A small image captioner, trained from scratch.
Training: adamw at rate 0.00083, 40000 steps, batches of 64.
Rows from block 4 of the image encoder, named by matrix and row number. Rows with one number belong to one channel. Each number is 500 + 50 x the weight over its row's rms, rounded and kept within 0 to 999. All counts start at 0. Numbers have three digits each. After the name is the row's rms in percent of the matrix's.
# convs0: first 3x3 conv (encoder.blocks.4.convs.0.weight, 128x128x3x3), inputs 19-37, a 3x3 kernel for each
# convs1: second 3x3 conv (encoder.blocks.4.convs.1.weight, 128x128x3x3, transposed), outputs 19-37, a 3x3 kernel for each
convs0.40 100:427436488405457488484507464474474560519492539477468474508539525553495522455436458458435518422449438401402481498471555495487480440387433579509565506523528545491518424431451502469529557564570403366495450426482476456508452490434486566457426502494523514530504522467496525481423462489419447478453499539493517527498481483469493499469456485426403441372396477473481448486580515498542490550501471551471494457462538541591514558551476481523542373447486485451479459452486458422499493499502437464431499478504503485524479436543
convs1.40 097:407418428601499506619458551543486486514466481565499522508512450519503475549515421556486425486464450472493461530583541430516499402538520469489443451580515458521443511514544468449536472515547465396504439446450398456489557532497588507509463463476485415494486468458551521562563483525545520501515550517564601587497559557503507515382399356428399459480448483549581553455507515515566506500489522594567596553620569401400439409432568473525505519551476508558493481499464601662554494520493487586511471563529530532524502557512
convs0.41 101:594536508537470477539525532542483487519466517487463497485491509468447507448482466566584501513526523503526537508442504499467505512529481520497536479447462485476465481515508492510462445422447483447469458489467448534517448496570550577559449455455500482459503488455490457459483438403394368457406472560514518481544465484479462500476513466502482456476453472556512508461445552497488530538526534548554525497450404519516555525516534466516485487529486533510497550462472500491515502491495482533487479509512481483511449547536
convs1.41 091:592572548520402521476442499626569522616518469618550542442507533505494528462466442433458508469480559517479508488475566465453534454504575537498419472540403449503416507536519533485496493442437520461490547459450517481416474467382546534423510519524512521537549498509471416450468498511518567531533538552459506450493517529486485525521413529480410450553523464509460509497539558492537529480499549493457520538526607535538566521463540512446536458543456505516517523472416503466476447487445459475460388498478459521465511511528
convs0.42 099:400416378412368319398394353538573572569559589539587584416449461502441446439427454452537560441488561371466491536516487555544470572559491566533530583547631492483465456429487451449489479516492530534549534515522484503477498485478470499484452523526479476494482513479475461532527587579491552617498549558497498539457463543422469519459556537498496545411458503497457487418415436437411446461443468420441447421438473456452468462524500502511578562560539508536543489517467508532542460535504482515518454495529490507552447499551
convs1.42 094:541590506593487534566469538507498433492494479477461493439431366425406372475484445576550604554545544506421471463487400509522423435480511571539476516577520497562497584548526533458479552444528458466537466492508445451468462405454504510501512475516518527514544535517492502509493584567500546504432555525457424459409412453410364394460488442403521486470495511506537477577578524540478518478448486530483538520464499409470568435451572474503599533504561574564524516495480556591472602633608516547571522530493506545491517569480
convs0.43 100:560496528553499549500511552447478432399414414430397477511493478519492479517465478519507452509513502466477505526432524535493527492513521588536501504474516487498469480471501484503531499517528435423530473435530455479475328321317265218266326190224483481411476508471523512491477512557483496535520488492470485425460492439468438415490457495520457467542483513425417438436466469486536446518397367541505435497457483502437431471443452546430429516520451599456457575533430499452453501475513487498488479505538475514550452502515
convs1.43 091:424485456447383454430416403450514503452437438497469388456481419536464526397480509509435527568466563509454499383563600434509548428545605493517548410537510459494534487473458563538475531513518435550563459494540468478473424340366382409405382342357492531573510473507533557536488461458514545487495514504546542496563516500479532525478509475500468443518514438450417442477491510455542566476500535553494573505490579570524522553471462537452420469514488511507495465458481464510506454526538477591554477492521469526463524531493
convs0.44 100:409466527483492464552514457479541600448603631470491538480490533468538547488509541354460444403521528463523468487574524478548463415466432405521480444461476441511446457516493460558557476498556483457465500527472491452472593486355445444411442400523513589625508600609438590527400376451482479506458458499524507520505489499460504560521525525516542501540511516442478556464500442522495408489515437432446472401427452528538488431427438461428578500522468468471490465474436535524503539511518499464509575391422588475541563432540
convs1.44 115:424405407478480462493522505540500457557562527588594574532526538535503518580583540522587540515542490525522509511503523564497512526484493532468503488466520482449534461439504489480494391407482470492462477484407482500422500515566536547591484543523431474487501505537504524562613514518543509464477412523414456467524494501580532512462503485419493461456483483606647545537596559511518516538538524543568495522500459475531480524575513532584527556479562488468493442441441561528447506461441518490449537521453474437358472403420
convs0.45 099:492542518486453450516441520491465461444461403434456429483525479471573490505565518416420453511557404461545396444532435469521458461513553483417510431432498570561578509445458506478510475484431505542456457595501511620520467381463425445424472463398512480528452487451428466469459408400505423425491411418532521505557557561528574475524532513579499485531479472533510484480488365460508514413428491396418520402426465415504539494499582532477519529533499481421470479453472497469465412459526505558524575492540482463495433446475
convs1.45 108:442411381519472466535442490522507611530506525466463441488544532500496489549573546531536525494474472480558469484516475519476528472434478406439414482562544437553500508414470469441511495485509636559601595504528488435412512460490454439507515504474582476492530529493610589534499412451475423432449475443420390440507483522503522520597587579483552482436475474489484470474518458468537535502487467477528489498536536470488501480519520456484485396398396482550520459561529472494507464490542465488512529550522500542519420541491
convs0.46 101:423520494466429509489390496468464438479571505462550477465482418492566482443543462483504435534591455437544379461500442522504466532487507508560437488477503463487535501456520455464554524539576500504496564501466566488445559388366483553482417533461557535455526553396532541442458463476502513475501497468420440455418467487423459471455527450474480433411458464467567480573527481487435519535446466426454552517490578543529517504504510451465479479579440483484477481462497577467461477371528528444548475365517503426595462537522
convs1.46 126:554521461523524458446487488454509417448497385417424429476522531479525545502588509649598540544531496456482397470523467560540542516567491388440493459468544484515576461462553502479559501509561594545472540440386488474388528529518483444509498502527515479451492477446510563516504510560437459510467446480452413472461492511546514565461495438403506390444480440571508553508495544448508516489482505539637559475620559520490452536546515558557484476439475505500535526455497403493480457515501445527508439464574383452530374394509
convs0.47 098:460465569533509523604578516559473495514417443499362451561555561487493488493499478538494542481436459488446478491520584530456553590559570497546463492526511378471435419492429510587502433433406502544524458432478531508492513469439488480491467504488476490461515465467498513442487518443460512422503474431554498527519444508527562544566496511432431428529478530486621604443443446521447436462507450465462466500484486547493463395454468426490449494573486558622531405339374494493479471443477505570514582594590544496503546505507
convs1.47 104:581564589545501564540468484519514469520534537417485444475511534425412479548457544453505436490421402415468400439370380468524519455484472561501554551522532633572583426421466579576551510497465509446502466465565437529554513499495511573519498521514505507546447469502446439458528573502500623474527548431461454444513477469523495478474432473420454475418511432413400394458516418533483489460474505517460507429472519461485435406425390410447433548575515565496484553518502493493507528582602496589574501575541451513482499517470
convs0.48 099:430520587454508612542555435456472459478445520483402482432504529483544590474486520401415444484360492464436428482501526446576557568530537404500497574504537461598476464468472476534477420511459353456473461479463434447452532511482504531469425424462450376438436401502464538518488506368497551474413493440440495488461451478424464483446441469432441472449378463402544495509461563615544440577520540543571506374415474525475467463526425434499546481459470432467489502496457452494488518494516494503477486546441546508514483484537
convs1.48 102:438459513575439490558501501582509493571563551575542569492464517464474483453480492496501465375486444488405378500549508456530478539542488518440539554577562580545601431519484422448444409455472523516517480455415488432415566614611599540529496561557485483521542459541540578563518521452452504494435473492520531522528473499546577542441460355386470425431459436510601480494448439487481425421461404474555465419410431444437413399402380395373406511499540508551537546543483565476471560565477569589574520457491495494446491479484
convs0.49 100:508486533472545593479525496548459451469434467518455500473487442460492484436470472404397442478457470585541544540478520512482509556530464583588596462441464512477500481414485406349441531499527499456501435338421564520498506517502509537537481449446420398443445446475515516439478471466405358402482516471475451456472444458434474504554483462521471496538516570551517526466561552403403470479473470472462454478467472531528517511551509472459441472515521521572573483540513497501548418412454466476474458424502401420414494530501
convs1.49 105:458452461459399388447407455485505502442468561577538564421431384507484435460513485467435473528532551474512446520545536481564517476583525534484444535605535481527533593593594647540572640541600478441484490481525435433427488479510522531468533532498457430536405419470496458539682664696640610670546476548540553597532578584518488536478444456489493492472577522585489506547573515503492496495492511492500467542551539544510480498455503454389418520497503550627571484565578502501511498602583458497441501525536568551513544543618
convs0.50 099:476552553542462507507462493453473499551582490596534472514507469484534451511524482417602588464583490578530464536505485516498524486576530525480474419477505419465464576554521505529604487515519479583580512437518494457491603579496528500473413534485397411393486460467415392441491481488494450434454477491563515559531499582527529548485497495496504476525526587445609498543574491562459444490417457504427568409497508482491461483455506414465455546487494436380495514525503491468520459446499457468482511429485480543550494544514
convs1.50 104:453505514551445533504488474524501495542514562462495485510523560449507526502474546576557510576537536486495588509536511547508480595564525452431471494547480531457432453458467536439495566447570498442458433478465458423438497493552508610517544482521576531474659561530504570485542562483536498489510459505517491499525501552499479523530501498595518499531588497495467528458392479459477491483422414434442479468443521451428423547468604458495555460458471515524536550548533481499434502503428503540502495555509457533484476442510
convs0.51 102:532536538466561577507531507327412448368423492463474532419424487490542590537559546321380388410427464477492542390405504516542533533544504499452472504544544446526524501472568444446511424446513399391454474470537488458493586529434435414467381420422450430523409438467451473502482513514514521550555496501481447479476455517497495556405495520486492527454499545412466503326431527366451441508470443482458469456452506489478531517545494436463476520497561432485486471453544462459538530460544562494543406370449466469547514531567
convs1.51 106:474547603536391490474347525478521462506526538459473459413434433508512490465491465530494522470443498494419405525606496555600479541604521502536465422612539435641533578568632632539518627481605428500483480428451521469507478461501455430444459453505538496519475519461552510526598621524509566489505569515517522517530550535578529514490600554485531470546553552520513426444500502474548489557527554549504499579556567582527545461424455486425486532572536534570556457566516501543407451603518443650498372436452447541513447551485
convs0.52 100:491463429517559547512551543434451465522418449553468476504465452522494481566549500540474490487461467524472442502415472559405452491504482441510461429459431440439438519510477481516471498541502526450531498495478534569509450474461431425450465476519528507498543498531472476463490483470438495441491458418448409430517477472534562494475415389532446439608490498429447412476440474470460529508485487539498481527469539484429442464422428466439467512531500494488436493515457502495499514529490509554536488498493484428435528526510
convs1.52 100:574578497497460475459470493494512466440507535460495507557536527534503458487451526453496487512503558481515508442553578399522481433480539455433455514569498552563504551504491504507537492482449499534544540492572570537479488441402501515436495530450419479440408444502413475525513527526548584489560511501385418405407480403414469416459492533491470506447460478491433428543491412538546571505495559470503530485476514527572602503503546580489497503463464486481489465494477590539571523556536568589558512481495496483451538489493
convs0.53 099:471519512594442518530467462561479411562429474463438443527525515563492533529546466426489449516434479448442437526484515462427526471480557525487489502432474429488418498522509454550483464490451506426480437362546480526478551523392461470518446423469526541517501517485513529539470472478430451472488452428471482548497472537556518529507523515504537510434434476463529449548405477520414466474465496438533443441505531483386477420507585504569600489509430547566532465413451539447515541453515502496517531493513577502604502535525
convs1.53 101:496517556569448544554517473588543525570608555482518505439455478454353487482455506482474473486493409516450503443475454444521440475544505524448510510493517550511493547496513564584531435452479522485513390438498475511454564543410593607499633584468514490516464415424500448369544552508593566501492463494462518490503458472480514490564508519454518475443487429492539526479495536528505509531576547449495526452455451563564535455454507498500544580573529561550516506493489470491479475582525515578500483457388457497477467489465
convs0.54 096:405401384429469382505506466490535498425499478397442484582551600464460563476507520461456519518483571494441474551551524483474480481511430471456502482482577444441551390454480430441517463505564600506510587508530521445479498519494504562498476548488486529486525483475544466421434432527466482506497438455509517506525527511444469463410542479429561465448552430497567553441573589486593622531528477502532552473496541512471493499438471350319353458478533423499606421494579488524481464499444401483434392480537437482535456531520
convs1.54 091:585633609519528537481406501448509561499516522547488524520534503484507504500532577506558497535603607482543563525578446531644512555546513496543472479564520486558498567564552464525492483570512508565551452565496427530500481465493523471467513506504445430403424461384501448393619545485537532541508510497547508509469549470449508459465463569484474604562502608547484489519470511558494440521507514484499557498547587530502541488444530482451529513570571503511547509507474442503548528615578518600606602550527484434523504510537
convs0.55 099:561559551526484486530455450539597597519609595593542536526561540531620540508511519453496503553622502549620499495546513504542561546483511404461497399369459446482474465420485381393473475513544473475460434404449454423454569487443470472473476488527365417418363367429372447445512489501505486504517479532484491477491551526483560577509574520539542567537459498484549532523517506543445433467522521390445541481434498461426402433412440454411460513561514534573591559541535491486505438423496492445534537483467536505502505459437
convs1.55 094:480459445511420421476460443468454477508479506471472443425436444456443484431455451567543550574508471527540472453511440503519524540481457443405430505467498436431473450449490441460455532487551464466476415478423477474422476488495515508513524495490505535516593623599528545515583475516550481516536475459492480530465508462517526502437496487463513496511517527527555558511505529541520510475477483428523471440529478465503497505491528448529512474498543470534528555572545353372397403501470446409420509455539495488518546491468
convs0.56 102:482524478507530553393511489576514457513577539398478533496435439512518439511503486507616596421353509476508460483518469567548549542590590489494525506508578437534546481496487487505489524490485501539598550527504453401490409454592540508485599524431507428503541511500544573489554633594486557570476450477526520529450489483440450479480536476483512487518464450621497424572621510431583574466499520486529515502531538552560500554584486460460495456486476484470540541493522510453470491509510463462494498567541437439521515468528
convs1.56 111:512499492530537556419464495507487537533550523484555511448459448446492491501461518487492537573473512466448479504419484529521469523547511559574543487557526565582557541530490516546503512512552474506552554564533449485561447438448437441421444387442495551539594514540533535542540571575516544554503531523486517525456427480495478472611653542601619590512450570391408341371397423440432463478458523465465515483471461486502496516512474471461456526525468531530485572578570511492475497489484480488503608646643547530581547543508
convs0.57 101:470468432489436416495495436534581560550561474579498478486495481470501466495482472555556550560556527566517526522517518528464534546498535544496470505496476462434407506437505483475480491542508553517522539509537480452491518490505536499517537510478490461437437475469457488441566517527572522520541514545508503517393431460423423463529510487478485467485413482474465421489471390495506455510531506469471475482499504506486505515495505488473519503515520541508476539537457480521518489508489484453502527481535534505508547503553
convs1.57 098:565562516549537548539472495446432412452437468444484497486480448515490453466471455574607574500528530453481458495495460471475371498478406484521542508577572522562537574573562596568570565538533442424492513478474495475467514478430526546530524572523508504489496471519442463495541507486517543479484498487497496463461486441490437427442482484424464433469445476568566493556627579487563520473529528532496542530485494520483516500460513479508507508497540490513524483488522545555543500541484530511500487509430482552507538532487
convs0.58 101:525538591551451513485505425501510545485522528517500504523589549492564508531555516446489473488549511506497441535570559556508543538532491454490474430463489407406425425355435377356423414414461463430465438384426459388424573505453524497477472443537399456455400456460430529523508424499524463459510486503454344342395374400427432432526459427552396433511359425493553569469483475498424377515474430435422473470422469529498468479422455458460480552561572492504504507433432476424471460357463500401530564460470581517542550532510
convs1.58 095:499483497455396430483464424461450496513513490475506446391429404441476446478566452612548527534468517506458481488489543490539541466478549444414455486480488433441464583586558572538563542491556470417420460408411448530463516536518506540465497540515549501532554539561636578584581507535547473522504448516579535542562567564582599572464457534446424485454435464516558554458525531459464500506448461478493475482510493471459503521504513464472485477512487495511477491509482438465449464488440435451490461495513510513467534480443
convs0.59 098:456518531515515602509546517386468417476462386468474367523619587526544561493497544544457471415429436410413462433530528450461569434451508560505539567587548578604619451473479483526520497538520461500478495571482496493482511565535617586512605547520439441437476517510522530524464503469514505491523523491526521541526547530475521492516525543530514517493539506581538509600576534570612560456461542514493489480510498524544517534539516532446431432436423419391404428451428407449457519528467499545480445542508502488517465437548
convs1.59 097:500512511508486468488459473485468471480464407455449423479491496397404447420419442445477462480526457536525517435396461443454488444411471544541566534571584495526597424461432518485497502523546524552528495516465466434398595617606576564599539520516471448454540524521513576492526483522554512477575521499476524491531508513518469513492491491518497512519514520531511513518548524550561550420422422410405416439400460413435426482499498432518473436398460452476413484473499519543498438484435494478470621600556571552561585568525
convs0.60 101:473436379549621514475543562471511504459475483498507466415386443509500430538597559428500527426447458603564543488492487590559471496510476509507485518481467634636567487464478534512516500484534466438494468433459431471482528593618449403480495431473459489513375456469467438456462506527486450558497429511434437409511534550444515514509536447574544498539507486422443427537518484542610602517494417511537446510533546535494482553545497496472466544507514531491414479529468527500471526524495475462474516474479478492506474503542
convs1.60 107:501425449488512479475522503442489488462508570426439491482455469443419436507418433561582530534523512527513513496591557515567498521524447490496523466550590432496510582605567563591577520544528466451444453443426474445459491446481484455427433397497456433523431494490362442435558569585520539542568613586458443455433421431503472484476476474487512524537512518491438500499378386614530551540469433431423452537541470540500470574622520506539465568584579514566608496536518436462487460410518479467496535557530505519511539555520
convs0.61 101:528441488502388498478494524467402433490469474491462494523439490453374462468490543490453448498446445460476497543469510521482531501571505538461464484461452465471403517511491547533499518553493464424476417394487410487496498495511446479538378417543473438506428424481409374464462513445426521481467494481535518424555508485567492510492487452516520518555557513483532496491460488460477529502443481506453466451419457501433494418465526414468489491473434444413411442496425534509501531468531478489499485497437527483499514511503
convs1.61 104:458547516575394557548463630530480491492479530487447489507483429454419419534477438504522519531554552565549594454492468436576494473583512545488487525639538433522436501554458497454446515484489487559516551531536458496436470464431513495472493484500392507499476515504495522480492520485405492426448490476466491466481482477476469414474498526532569520527548536485505463463503457537467458351447394415466463479497497526450506564466511581476562472496498512546453473516474516525507473662559464596486543498588521549517536516530
convs0.62 097:477558518568502577571498516559445446544399448437449490446440403533474467471515511562535453588486482577539549405477489537538581535554576501509481479517503440470482464364489411405536528518597499470461477463500403407460617573453615565485477432495453468474568539461457435383584552479556527511586505533501520511481450470364372433524512509516509527554524567492570541550491570563488471529477473467478508488543593556506522543514521432453494592582510523499531560538588485429449505454478495441508589351447560459545531533584
convs1.62 096:495498480535434460495469459473513493446494391505475468468479453507463563540555480559561571580552519451385413501480521491479471520537516507550521427561527490569471512483571538512512489532568508440396556495484598526463515516512469506467478482550532567561535540460434394396443429458466476464462423510482470440529555517478504502471444508441437424500421453489488499488531574494586537434468440499523502450479523463494521458460471433381488539548568566535536512464429433453394421438443457566517518481488495433489531463585
convs0.63 097:420439503432462526450502508380474522500507562503499547477505542471498527401405478425440550417496594429460537500485535476474503572556572554457545523527532448486437448553426502635403467526412482462502510433534474481492450437431444489555419476524473424539440460544421446432422525453452582475470546492519458511497431489449407512428463479500408529498487567399416468419462489486521506494484458474463454436436445514524514515559533549577581466520495547519490461452486479446529496453504475449499470386496506463523464446483
convs1.63 095:475515517622422491578412536476505426540501519546534496557606577561535511516495501567505482528514550509488525471541454487573525446523449567517496504524511580586559508402453449425407431357392445509488514493507528455518463403536494442487546490539496456415540507444503481462448463429430599440431580414514507451484439478515452444491519494432565454495496542536530501495538491493534389536523527494523522461467473507498472475426444442435494555559524541579535534519524478545421475605561525618524506502611496597558527533552
convs0.64 098:494490482563554499504499486461469482435520441436391374463513524538568542545494503545551470497622512428409432430504470514480511456531584444481519423405453541573560519369429548425420574521537561541559496491561496495540515545480427478535462439511500589513472508465491515505461421468492422483439502504456471478505526493454520509524515486533517501506437452456459449518580466498516555497499510484425538549495476438435459514440549600578533497452479589463481522500517493510518507486565536499540542420555491457542500399503
convs1.64 107:512495435531558415474470503454474512393355434390398446519509549468486469494497544435509488476489511476501470418448482565533514557502470482430484492493517522515480542458542484400472485494533492504534453482479515485521494453436466420392494419453436551475461461505478459442545533539512504522504474441400457491400364413454464513442496520437495436485507503556509460482472447544556462412367505504436487515558499439558528543535595596649603468433461444507456417423468484406436489479457541466443567484587533511500523489495
convs0.65 100:479408434421341430436429497379405493445539510407438462469502510514525462499492442484544580471473489455476531515441389456390396448485434523514512487435483500469508472475516509500532502504550472395463413369497446446466398550576446631578456581459452496461487517481529511541429494518357455494398470536482481503535507545510476478448446494476513496444462476463397495406405514432367468474458482462496490475506521493531579501586620510600598396498548454512570467489546500503522511518551503497528475572538491516581496541541
convs1.65 095:416399461416369519509428536514505404508446417514508453496500463522490465465454385519474419534524435499444475498509543415445486478521523492574431542552421513527456528528486504497493544505543501386444470457466441443424606568554569579604499529556496406446491413463508376395562506545505492514535506541481493463469475498495473494417443429457421442540503486553611599529633655510587652479390420457406459551496499501497522448421531419463512431520522476539483471466463537487488467463421466544502458506463524533429548575483
convs0.66 100:525536519507414503480501468486428435473536469426488459471476451467465414487467497484511537474463509469463476512476364445434407415428447508555549596562598526536498481533549448481455436457466389428445445435500437430413473530561478564553472512486465469425500520537480482459489528565509498513526492518537550550553536521554516523534533503553536522498488452540551500567540534563587585440425458492519478494529494458470466481522511524552559511520515499530488441493525453483478502530534463503474530505552496408502484429481
convs1.66 097:606574600615493552527479476441433501424424442459453516518490482539498450457445384450424450511516503475504510529550568516495518520589550539515500531553539558547525540576536466476534515511530555498542449427452460368421502547519551567514541541527520498524526479535442460432550534531540493529545531577507485465488459485446455462498495510454469488481479481560601561525540523586557503493508521462453511423457424427416468452473500467520501513560544551586572486526534512537583494540503521526545471484420494477438455466448
convs0.67 098:560531619548489577501501544560430518579414502569443526418437526433400526387428546463460503450530496483534550493486596457515562473510513467413384454362331457406338601530442608549489510478442464437488464467503431479530488495509525487512447409505418462597420486564456489544441517407489532443484491453490472463492424390507465441486487503474474474506471557448539462422495475457471535532497499470488442474446495444463481424452452459486506541517487548485510481386445462435547422414490434478533629485421592463503527449525
convs1.67 090:492495541556444476558424475458457427466476428457438477525518489576492480621540444501549560488528575443533575509494521440476508395424459468414489446544523458485547531484442591469438565437428578458482606481500578509526452499458535517518488539513470442473467454437458481414468495504488535533422468536434518495519514482534521469474466475472413491435497480521541528491576579509546505403401402505471475516490480547466465566484442585445473449578515418505524453550523518563509537615549442536465512457483495438514490447531
convs0.68 098:400427535403513475543503480498499456568581508502479482478548541571632572522516550505520606481535557535487508449453478526525542507518481486484514484448458438495473521542530494481488499480461494459498529510425512469426527582489629592477622517479521457469458505533462573600549527478485524470521539434487535540527532553540484472480534445526557510499472491471511571509624536656652550550526468565528510559507493491517447530535529467473463559517530522554431511492491493539507504509486557545508543524462563479457466379460
convs1.68 096:536529541426493559419464435499505442456483472462487431448458540430482456389480462524470428542442404524491415488509539556500526524491494577597586611601545533527558466473516453406510514494540468455436457461457392478449548522503496459484487488484478442415423440418489464410508629585529592637602597590478494573475530539505535527516471462514481503510550487505547574521552539568541561477466522477468496504454505551550507557532461498507468508523523480552523471500459516507558527548543486492558460479475481438474520446473
convs0.69 100:509417529445442597518509532400451466411451548457537489430494580397442558501533535455400419424395527513521608412497515458441527451412452565451496513485513583541551488505543489519514496535556459490443493502471549501441446474474385383474511494438490457572458439495441377486509540431574551540495483496476417531458459552551486587461442522468464545476490563437503418365560514406575475462441525454451432462454499373506596449508551500511523545450617434449474473469535515470482491435464528502481379498468352505514449515457
convs1.69 100:414456522529415526586403598502527556531528458532499476437438365520525481446465491506502439500505495559514526463583459489516474471518399492474454429581571388588487517503479558492463572428425553427548505455472579506520534451543488475489530489549567519550500492435513434436511514516484540551397590595432434464412434486524457488581567564604609525563552452485443425450444422510585519467499501496499566536512544581525572611502513600488493485481495521506546443512449440527484437514478423623427500545513548523506437430511
convs0.70 098:458474625491466499459457472467490388540485450542443433452449458478558538472511454449415473560572517480493462526497537478516481572581589516546540402421451448452505530387462412346475433498618484382459440376430545464515605503343526509436481494441547522496450404470502540570520464477500485434532459430489442496427426438428469506490551497530520522481462491425535567597601511554460436560529495471436455464470570598541478521478532527506517483561508489582494505484398566469492500327454577479602606468453603466400538372418
convs1.70 107:567554525528501550538520484518495445483481483496492447426486499475545563486550447555633489438519445431554503557533526583563536539505407528540559539577555494535536611584623654564540624526574560574462482480468417440386543514501484498500510460480576515508567509530550560557547530541513481514502484586549501508570535552547591581519559475488544480510509547513569581433525536477436443576566545513629558516578572531537513478513478447422498515539526560558579577600576493512448460571496478462483487456477526494485470491492
convs0.71 100:498531578368474613395433561424367467449377401482473507495480481495484516485481485438375449480438504555491564514499533477433480469424418588502501516504524488497511463499523489477479488533511406412481435458541538539557331339365470370356543556388450443474509470493498460398437491463430500466491534530562514497493495497449489427578521486496465506439425489533568496435563598415475516516486530554504473557513528544522489526488422509484419526461478463504452453462484443382475482396463401394380392364402441383462521548553
convs1.71 104:495460439512350361485406428384528539382428485491520533511468428566533453570505467423560498447551536489579483431482571371484461469485441518522430532604568447539495475529509449497497514483534455440523468462550544530539477475505448530501534505539437428479449470490460526506549520540510497530498489510485491469511490433505479477475480483386439499533557572573497480544449396583467391513486494455432471467435493538557623529497569501521496483543494495507520501543440456463519379483498504532504495576602465563587449485595
convs0.72 097:471563610520447506497436496495542522547536560569527497521534523504555479539511484561550535587562536509496435447447529501505482518464563505464491439455482496455490490442519366287436468381480426465473437375451432401451507518446511514481495512500466396431447463407557547509518524457574540492485457477563524496525495449488501485488471532492447520410443433528587544543435493528534478521476538446361453430461518544528563524532512565572564570571573526559544504515487422377468388337443438412521686523506630506486570491444
convs1.72 087:535482468548518489560490383476452516441458426423445459552511518520452459479452459491517486414496421435477454440458442460449520469520478412418404499475464474495505531490532488508525626552581558500465545477385524468435530499495520454504551492522551543554480593547578571572480464497461414498426458459441468473494439505518551534556483520464517475452441495494577550496475520487494427488489509479521435537484481413461438398426484465448436453433471573538532578576570454477504496485434477459433531462568508488507463473499
convs0.73 097:527483506449384433374436430497616570661600570499527472534518454529470476477466437457506542548522508453429417587538573525497501546603616489445474419447455542499502537523541452483521551524543470423467438470565520565533471497416564536545459549480485486547498521543558566590469491483487531507504538517404378472503509490541493510476466460535502505452431465510506502501443486445432364543497530565501532462474503536529525477486541471489452494523505559539509507470480456447495435464553467514526462564556527513532429497537
convs1.73 094:600595517634535529542392454550483456555467457614551552488468493535476510454399439583482488420455457449509542440440478522484494462461461466424483493480506420535472508558604457516525539564585552430475509443548466411456473513524456543535536530555541514540503476473568530493499542524513499505495462420466495461445446493496535533500513483446450384603466474522539538467619595466524510609549519557524516475452483556600515492492548535505585523505487457439436481502510587531492534534472477517492415464386478564470535496500
convs0.74 097:455491427455437504426432418421512450506565510424512461397518469479526518444524477479523481538538562515601536465469463434507465404413427521463478512463449575506524546535521500526507510479520461525502478546554446553434561572555601624571603613536533590566518569552520511498537561510510578544564623585400425423427469505468497498447583531473530464417470402455493440539517583504621556527490490503487493536513492469449433445478403466515475489461533498532532486460459498525492506517493429440428361484437447535465481520485
convs1.74 098:492486501502502552457487485504494479439465477503450477436546539495558547487525515554435539431501439431414426412409489409383457524469494511548436576546483475461411578516513466502472551473541518432489402468511529466552543513509491462532500477490481438477536494491502503474505520501529501457527526487491504495485490478505469515497448503501531496603538464531565488525573515492566511441446519497485463443451492475526510523618520593605561561522499578545508542551520459506485434459444558447460522541492518542530519503499
convs0.75 107:593580537581540518535584538518536488465422431439436421531516522524529519523546527511528492529491492532499494447449444446399391494483498527489550478458486514455454485494487544536529511518528481427475412363432441409458492567515516572562490510538476500505523527513514513535479408406417362343400348362500495509495479485474470502497515509465485458443486466550567495522462454511450421524524506547520588521556560480449479462480505538530556533498482500476503491455470491514549510511544510525508513482488417407411451458438
convs1.75 098:498492491508435536513462492537448521520448495547498545398487499466505533483505524479448498447409425412385366504532557397451516407467571493533453497558503476538446488468470487452506459429452422445498475462506487458535475528432536561493510509488553470554480469510510473501548552547559604566499526502466462496473485461515501497544476499488486442467453437487494534529553586518543573478419496538447566544525596529457489479449464453442447420424428374417463448447457502559492479533475471478474540577467602634503567636481
convs0.76 101:525502454497524455442426426499476481450413406522542513474472473550550479456505479486506523425387389562519445488501425548516464445497455462490502473524492464490512519523526481461536476440492481510490483520512500508547480509537448473534507566554400455482453476464556538510478492546489439470561571571553523507504520521421408409533476486541564475484512492547526532526573529396445451484484456474536558549479488523540539521550553422391458479461452493570522454468551515499528528521532493497504456486525452380443576496472
convs1.76 115:489466438482552492465468528470470542426450548512511569527517540537560555481475490466535480478543538504527447472491440507468424498475405553533519538479477490548486524547523534554528550530522500520536552577549464465523425423546403389452344326423339347406380377442529501498532572584594515553568556526514504478456449435467404417514560541517544571502586563558568525587553560470454475517528517528518477524503533537638589564559566545532536508493464475484488532557558506449496480524527523501487486503456497527498556584577
convs0.77 097:385416426494359415495403468469406437424540493389526485525499477518554537437500459473518550502499472430489479563514465560487490415500441546508470523415413485484441554542508496493513478479523404491530487421535375505535546562542520628539462567486533438396555508439540512410472547599486542544478498568524529508486530485503457466488510489490551489486512486371473424539418405424367450536452461509566574620579500592549516587580592594585540470493452401429470460476470471468425483507477486483472378522612358546609383493566
convs1.77 099:433489508415454533337459428411425485375422423471466538485540516481492556397401444531432522593480501530478577475494551470468497506563575492496408491507370557543454515520528489498437407479484397431568455496508489450590489528495578578530562592641479407441578430439567479468481535497526543502499501440533509513512413456517388479392415398487421393460491492487556489542575578578623559552514560569511540529502563501465482483425481412433458495438434501483485480433416459491516474532519474472572503609487405533505389458483
convs0.78 103:461323477446381480479391525525471461520493472536446500497568588520475528432449549520416439493435489506447489516472527451383492421414491483462528470439491473470563525487515552520485496497487506459496492445481539431509457546527563606528534482467534509544511476543432424471438460438399502424429455432514495486500466444491464466473432479553498498514489537424406460407431539513530514512466469502419475454411485498571527525524540516492508525506491495361422466421531472478503524499527508462522531495491556462421558442456
convs1.78 102:507514465594495542557494554476575495531565503471580444463594566451514480458483460449494432498480502488567486489539508435488459416464467461449463516528514471477479451544497487486523525501524500552500548585522486501465602610440625610516580532481466436458526475451661559547509524530454497507441466472466439396463427477502514466501553549540549554612561529566530535469555552451442573474439438478492536516570588528513486542441499595541558396480448420473478422476483515633493446522443456538427452413481469440458487448441
convs0.79 097:515535626503512591494480526475516490520504539511540568455465485557542509469509514496455496514487526519582576463509551490494534459526519506501493585585587436458478548514534547537565495434505463438515484438506372411514491516506587583504495501574494497525446522489427399428405429478486447463507513466527501513507496478488471478494467422514525549561551579504546510518559606476529477532486494502487403407374377541577525541487468439416449528502475505534533467425464485483490530556479420453446499433452524432406511460433
convs1.79 097:531520524417366418507373390567548532511496480599553567519480482533535528470446431391387419494495479413452372541507517574555590489498517459476525473518440484572528469514614467440527466436526498458570509463492484478506563562520605558503584536484547464503609554592625598633504563536533549527480493450464465457473481482438483499456534533539523500611600543499524475504472489413354358444451476473473490455410445469476455473485543493536512488535511443504497506516547541549530500510453490549533507566466498530486567545519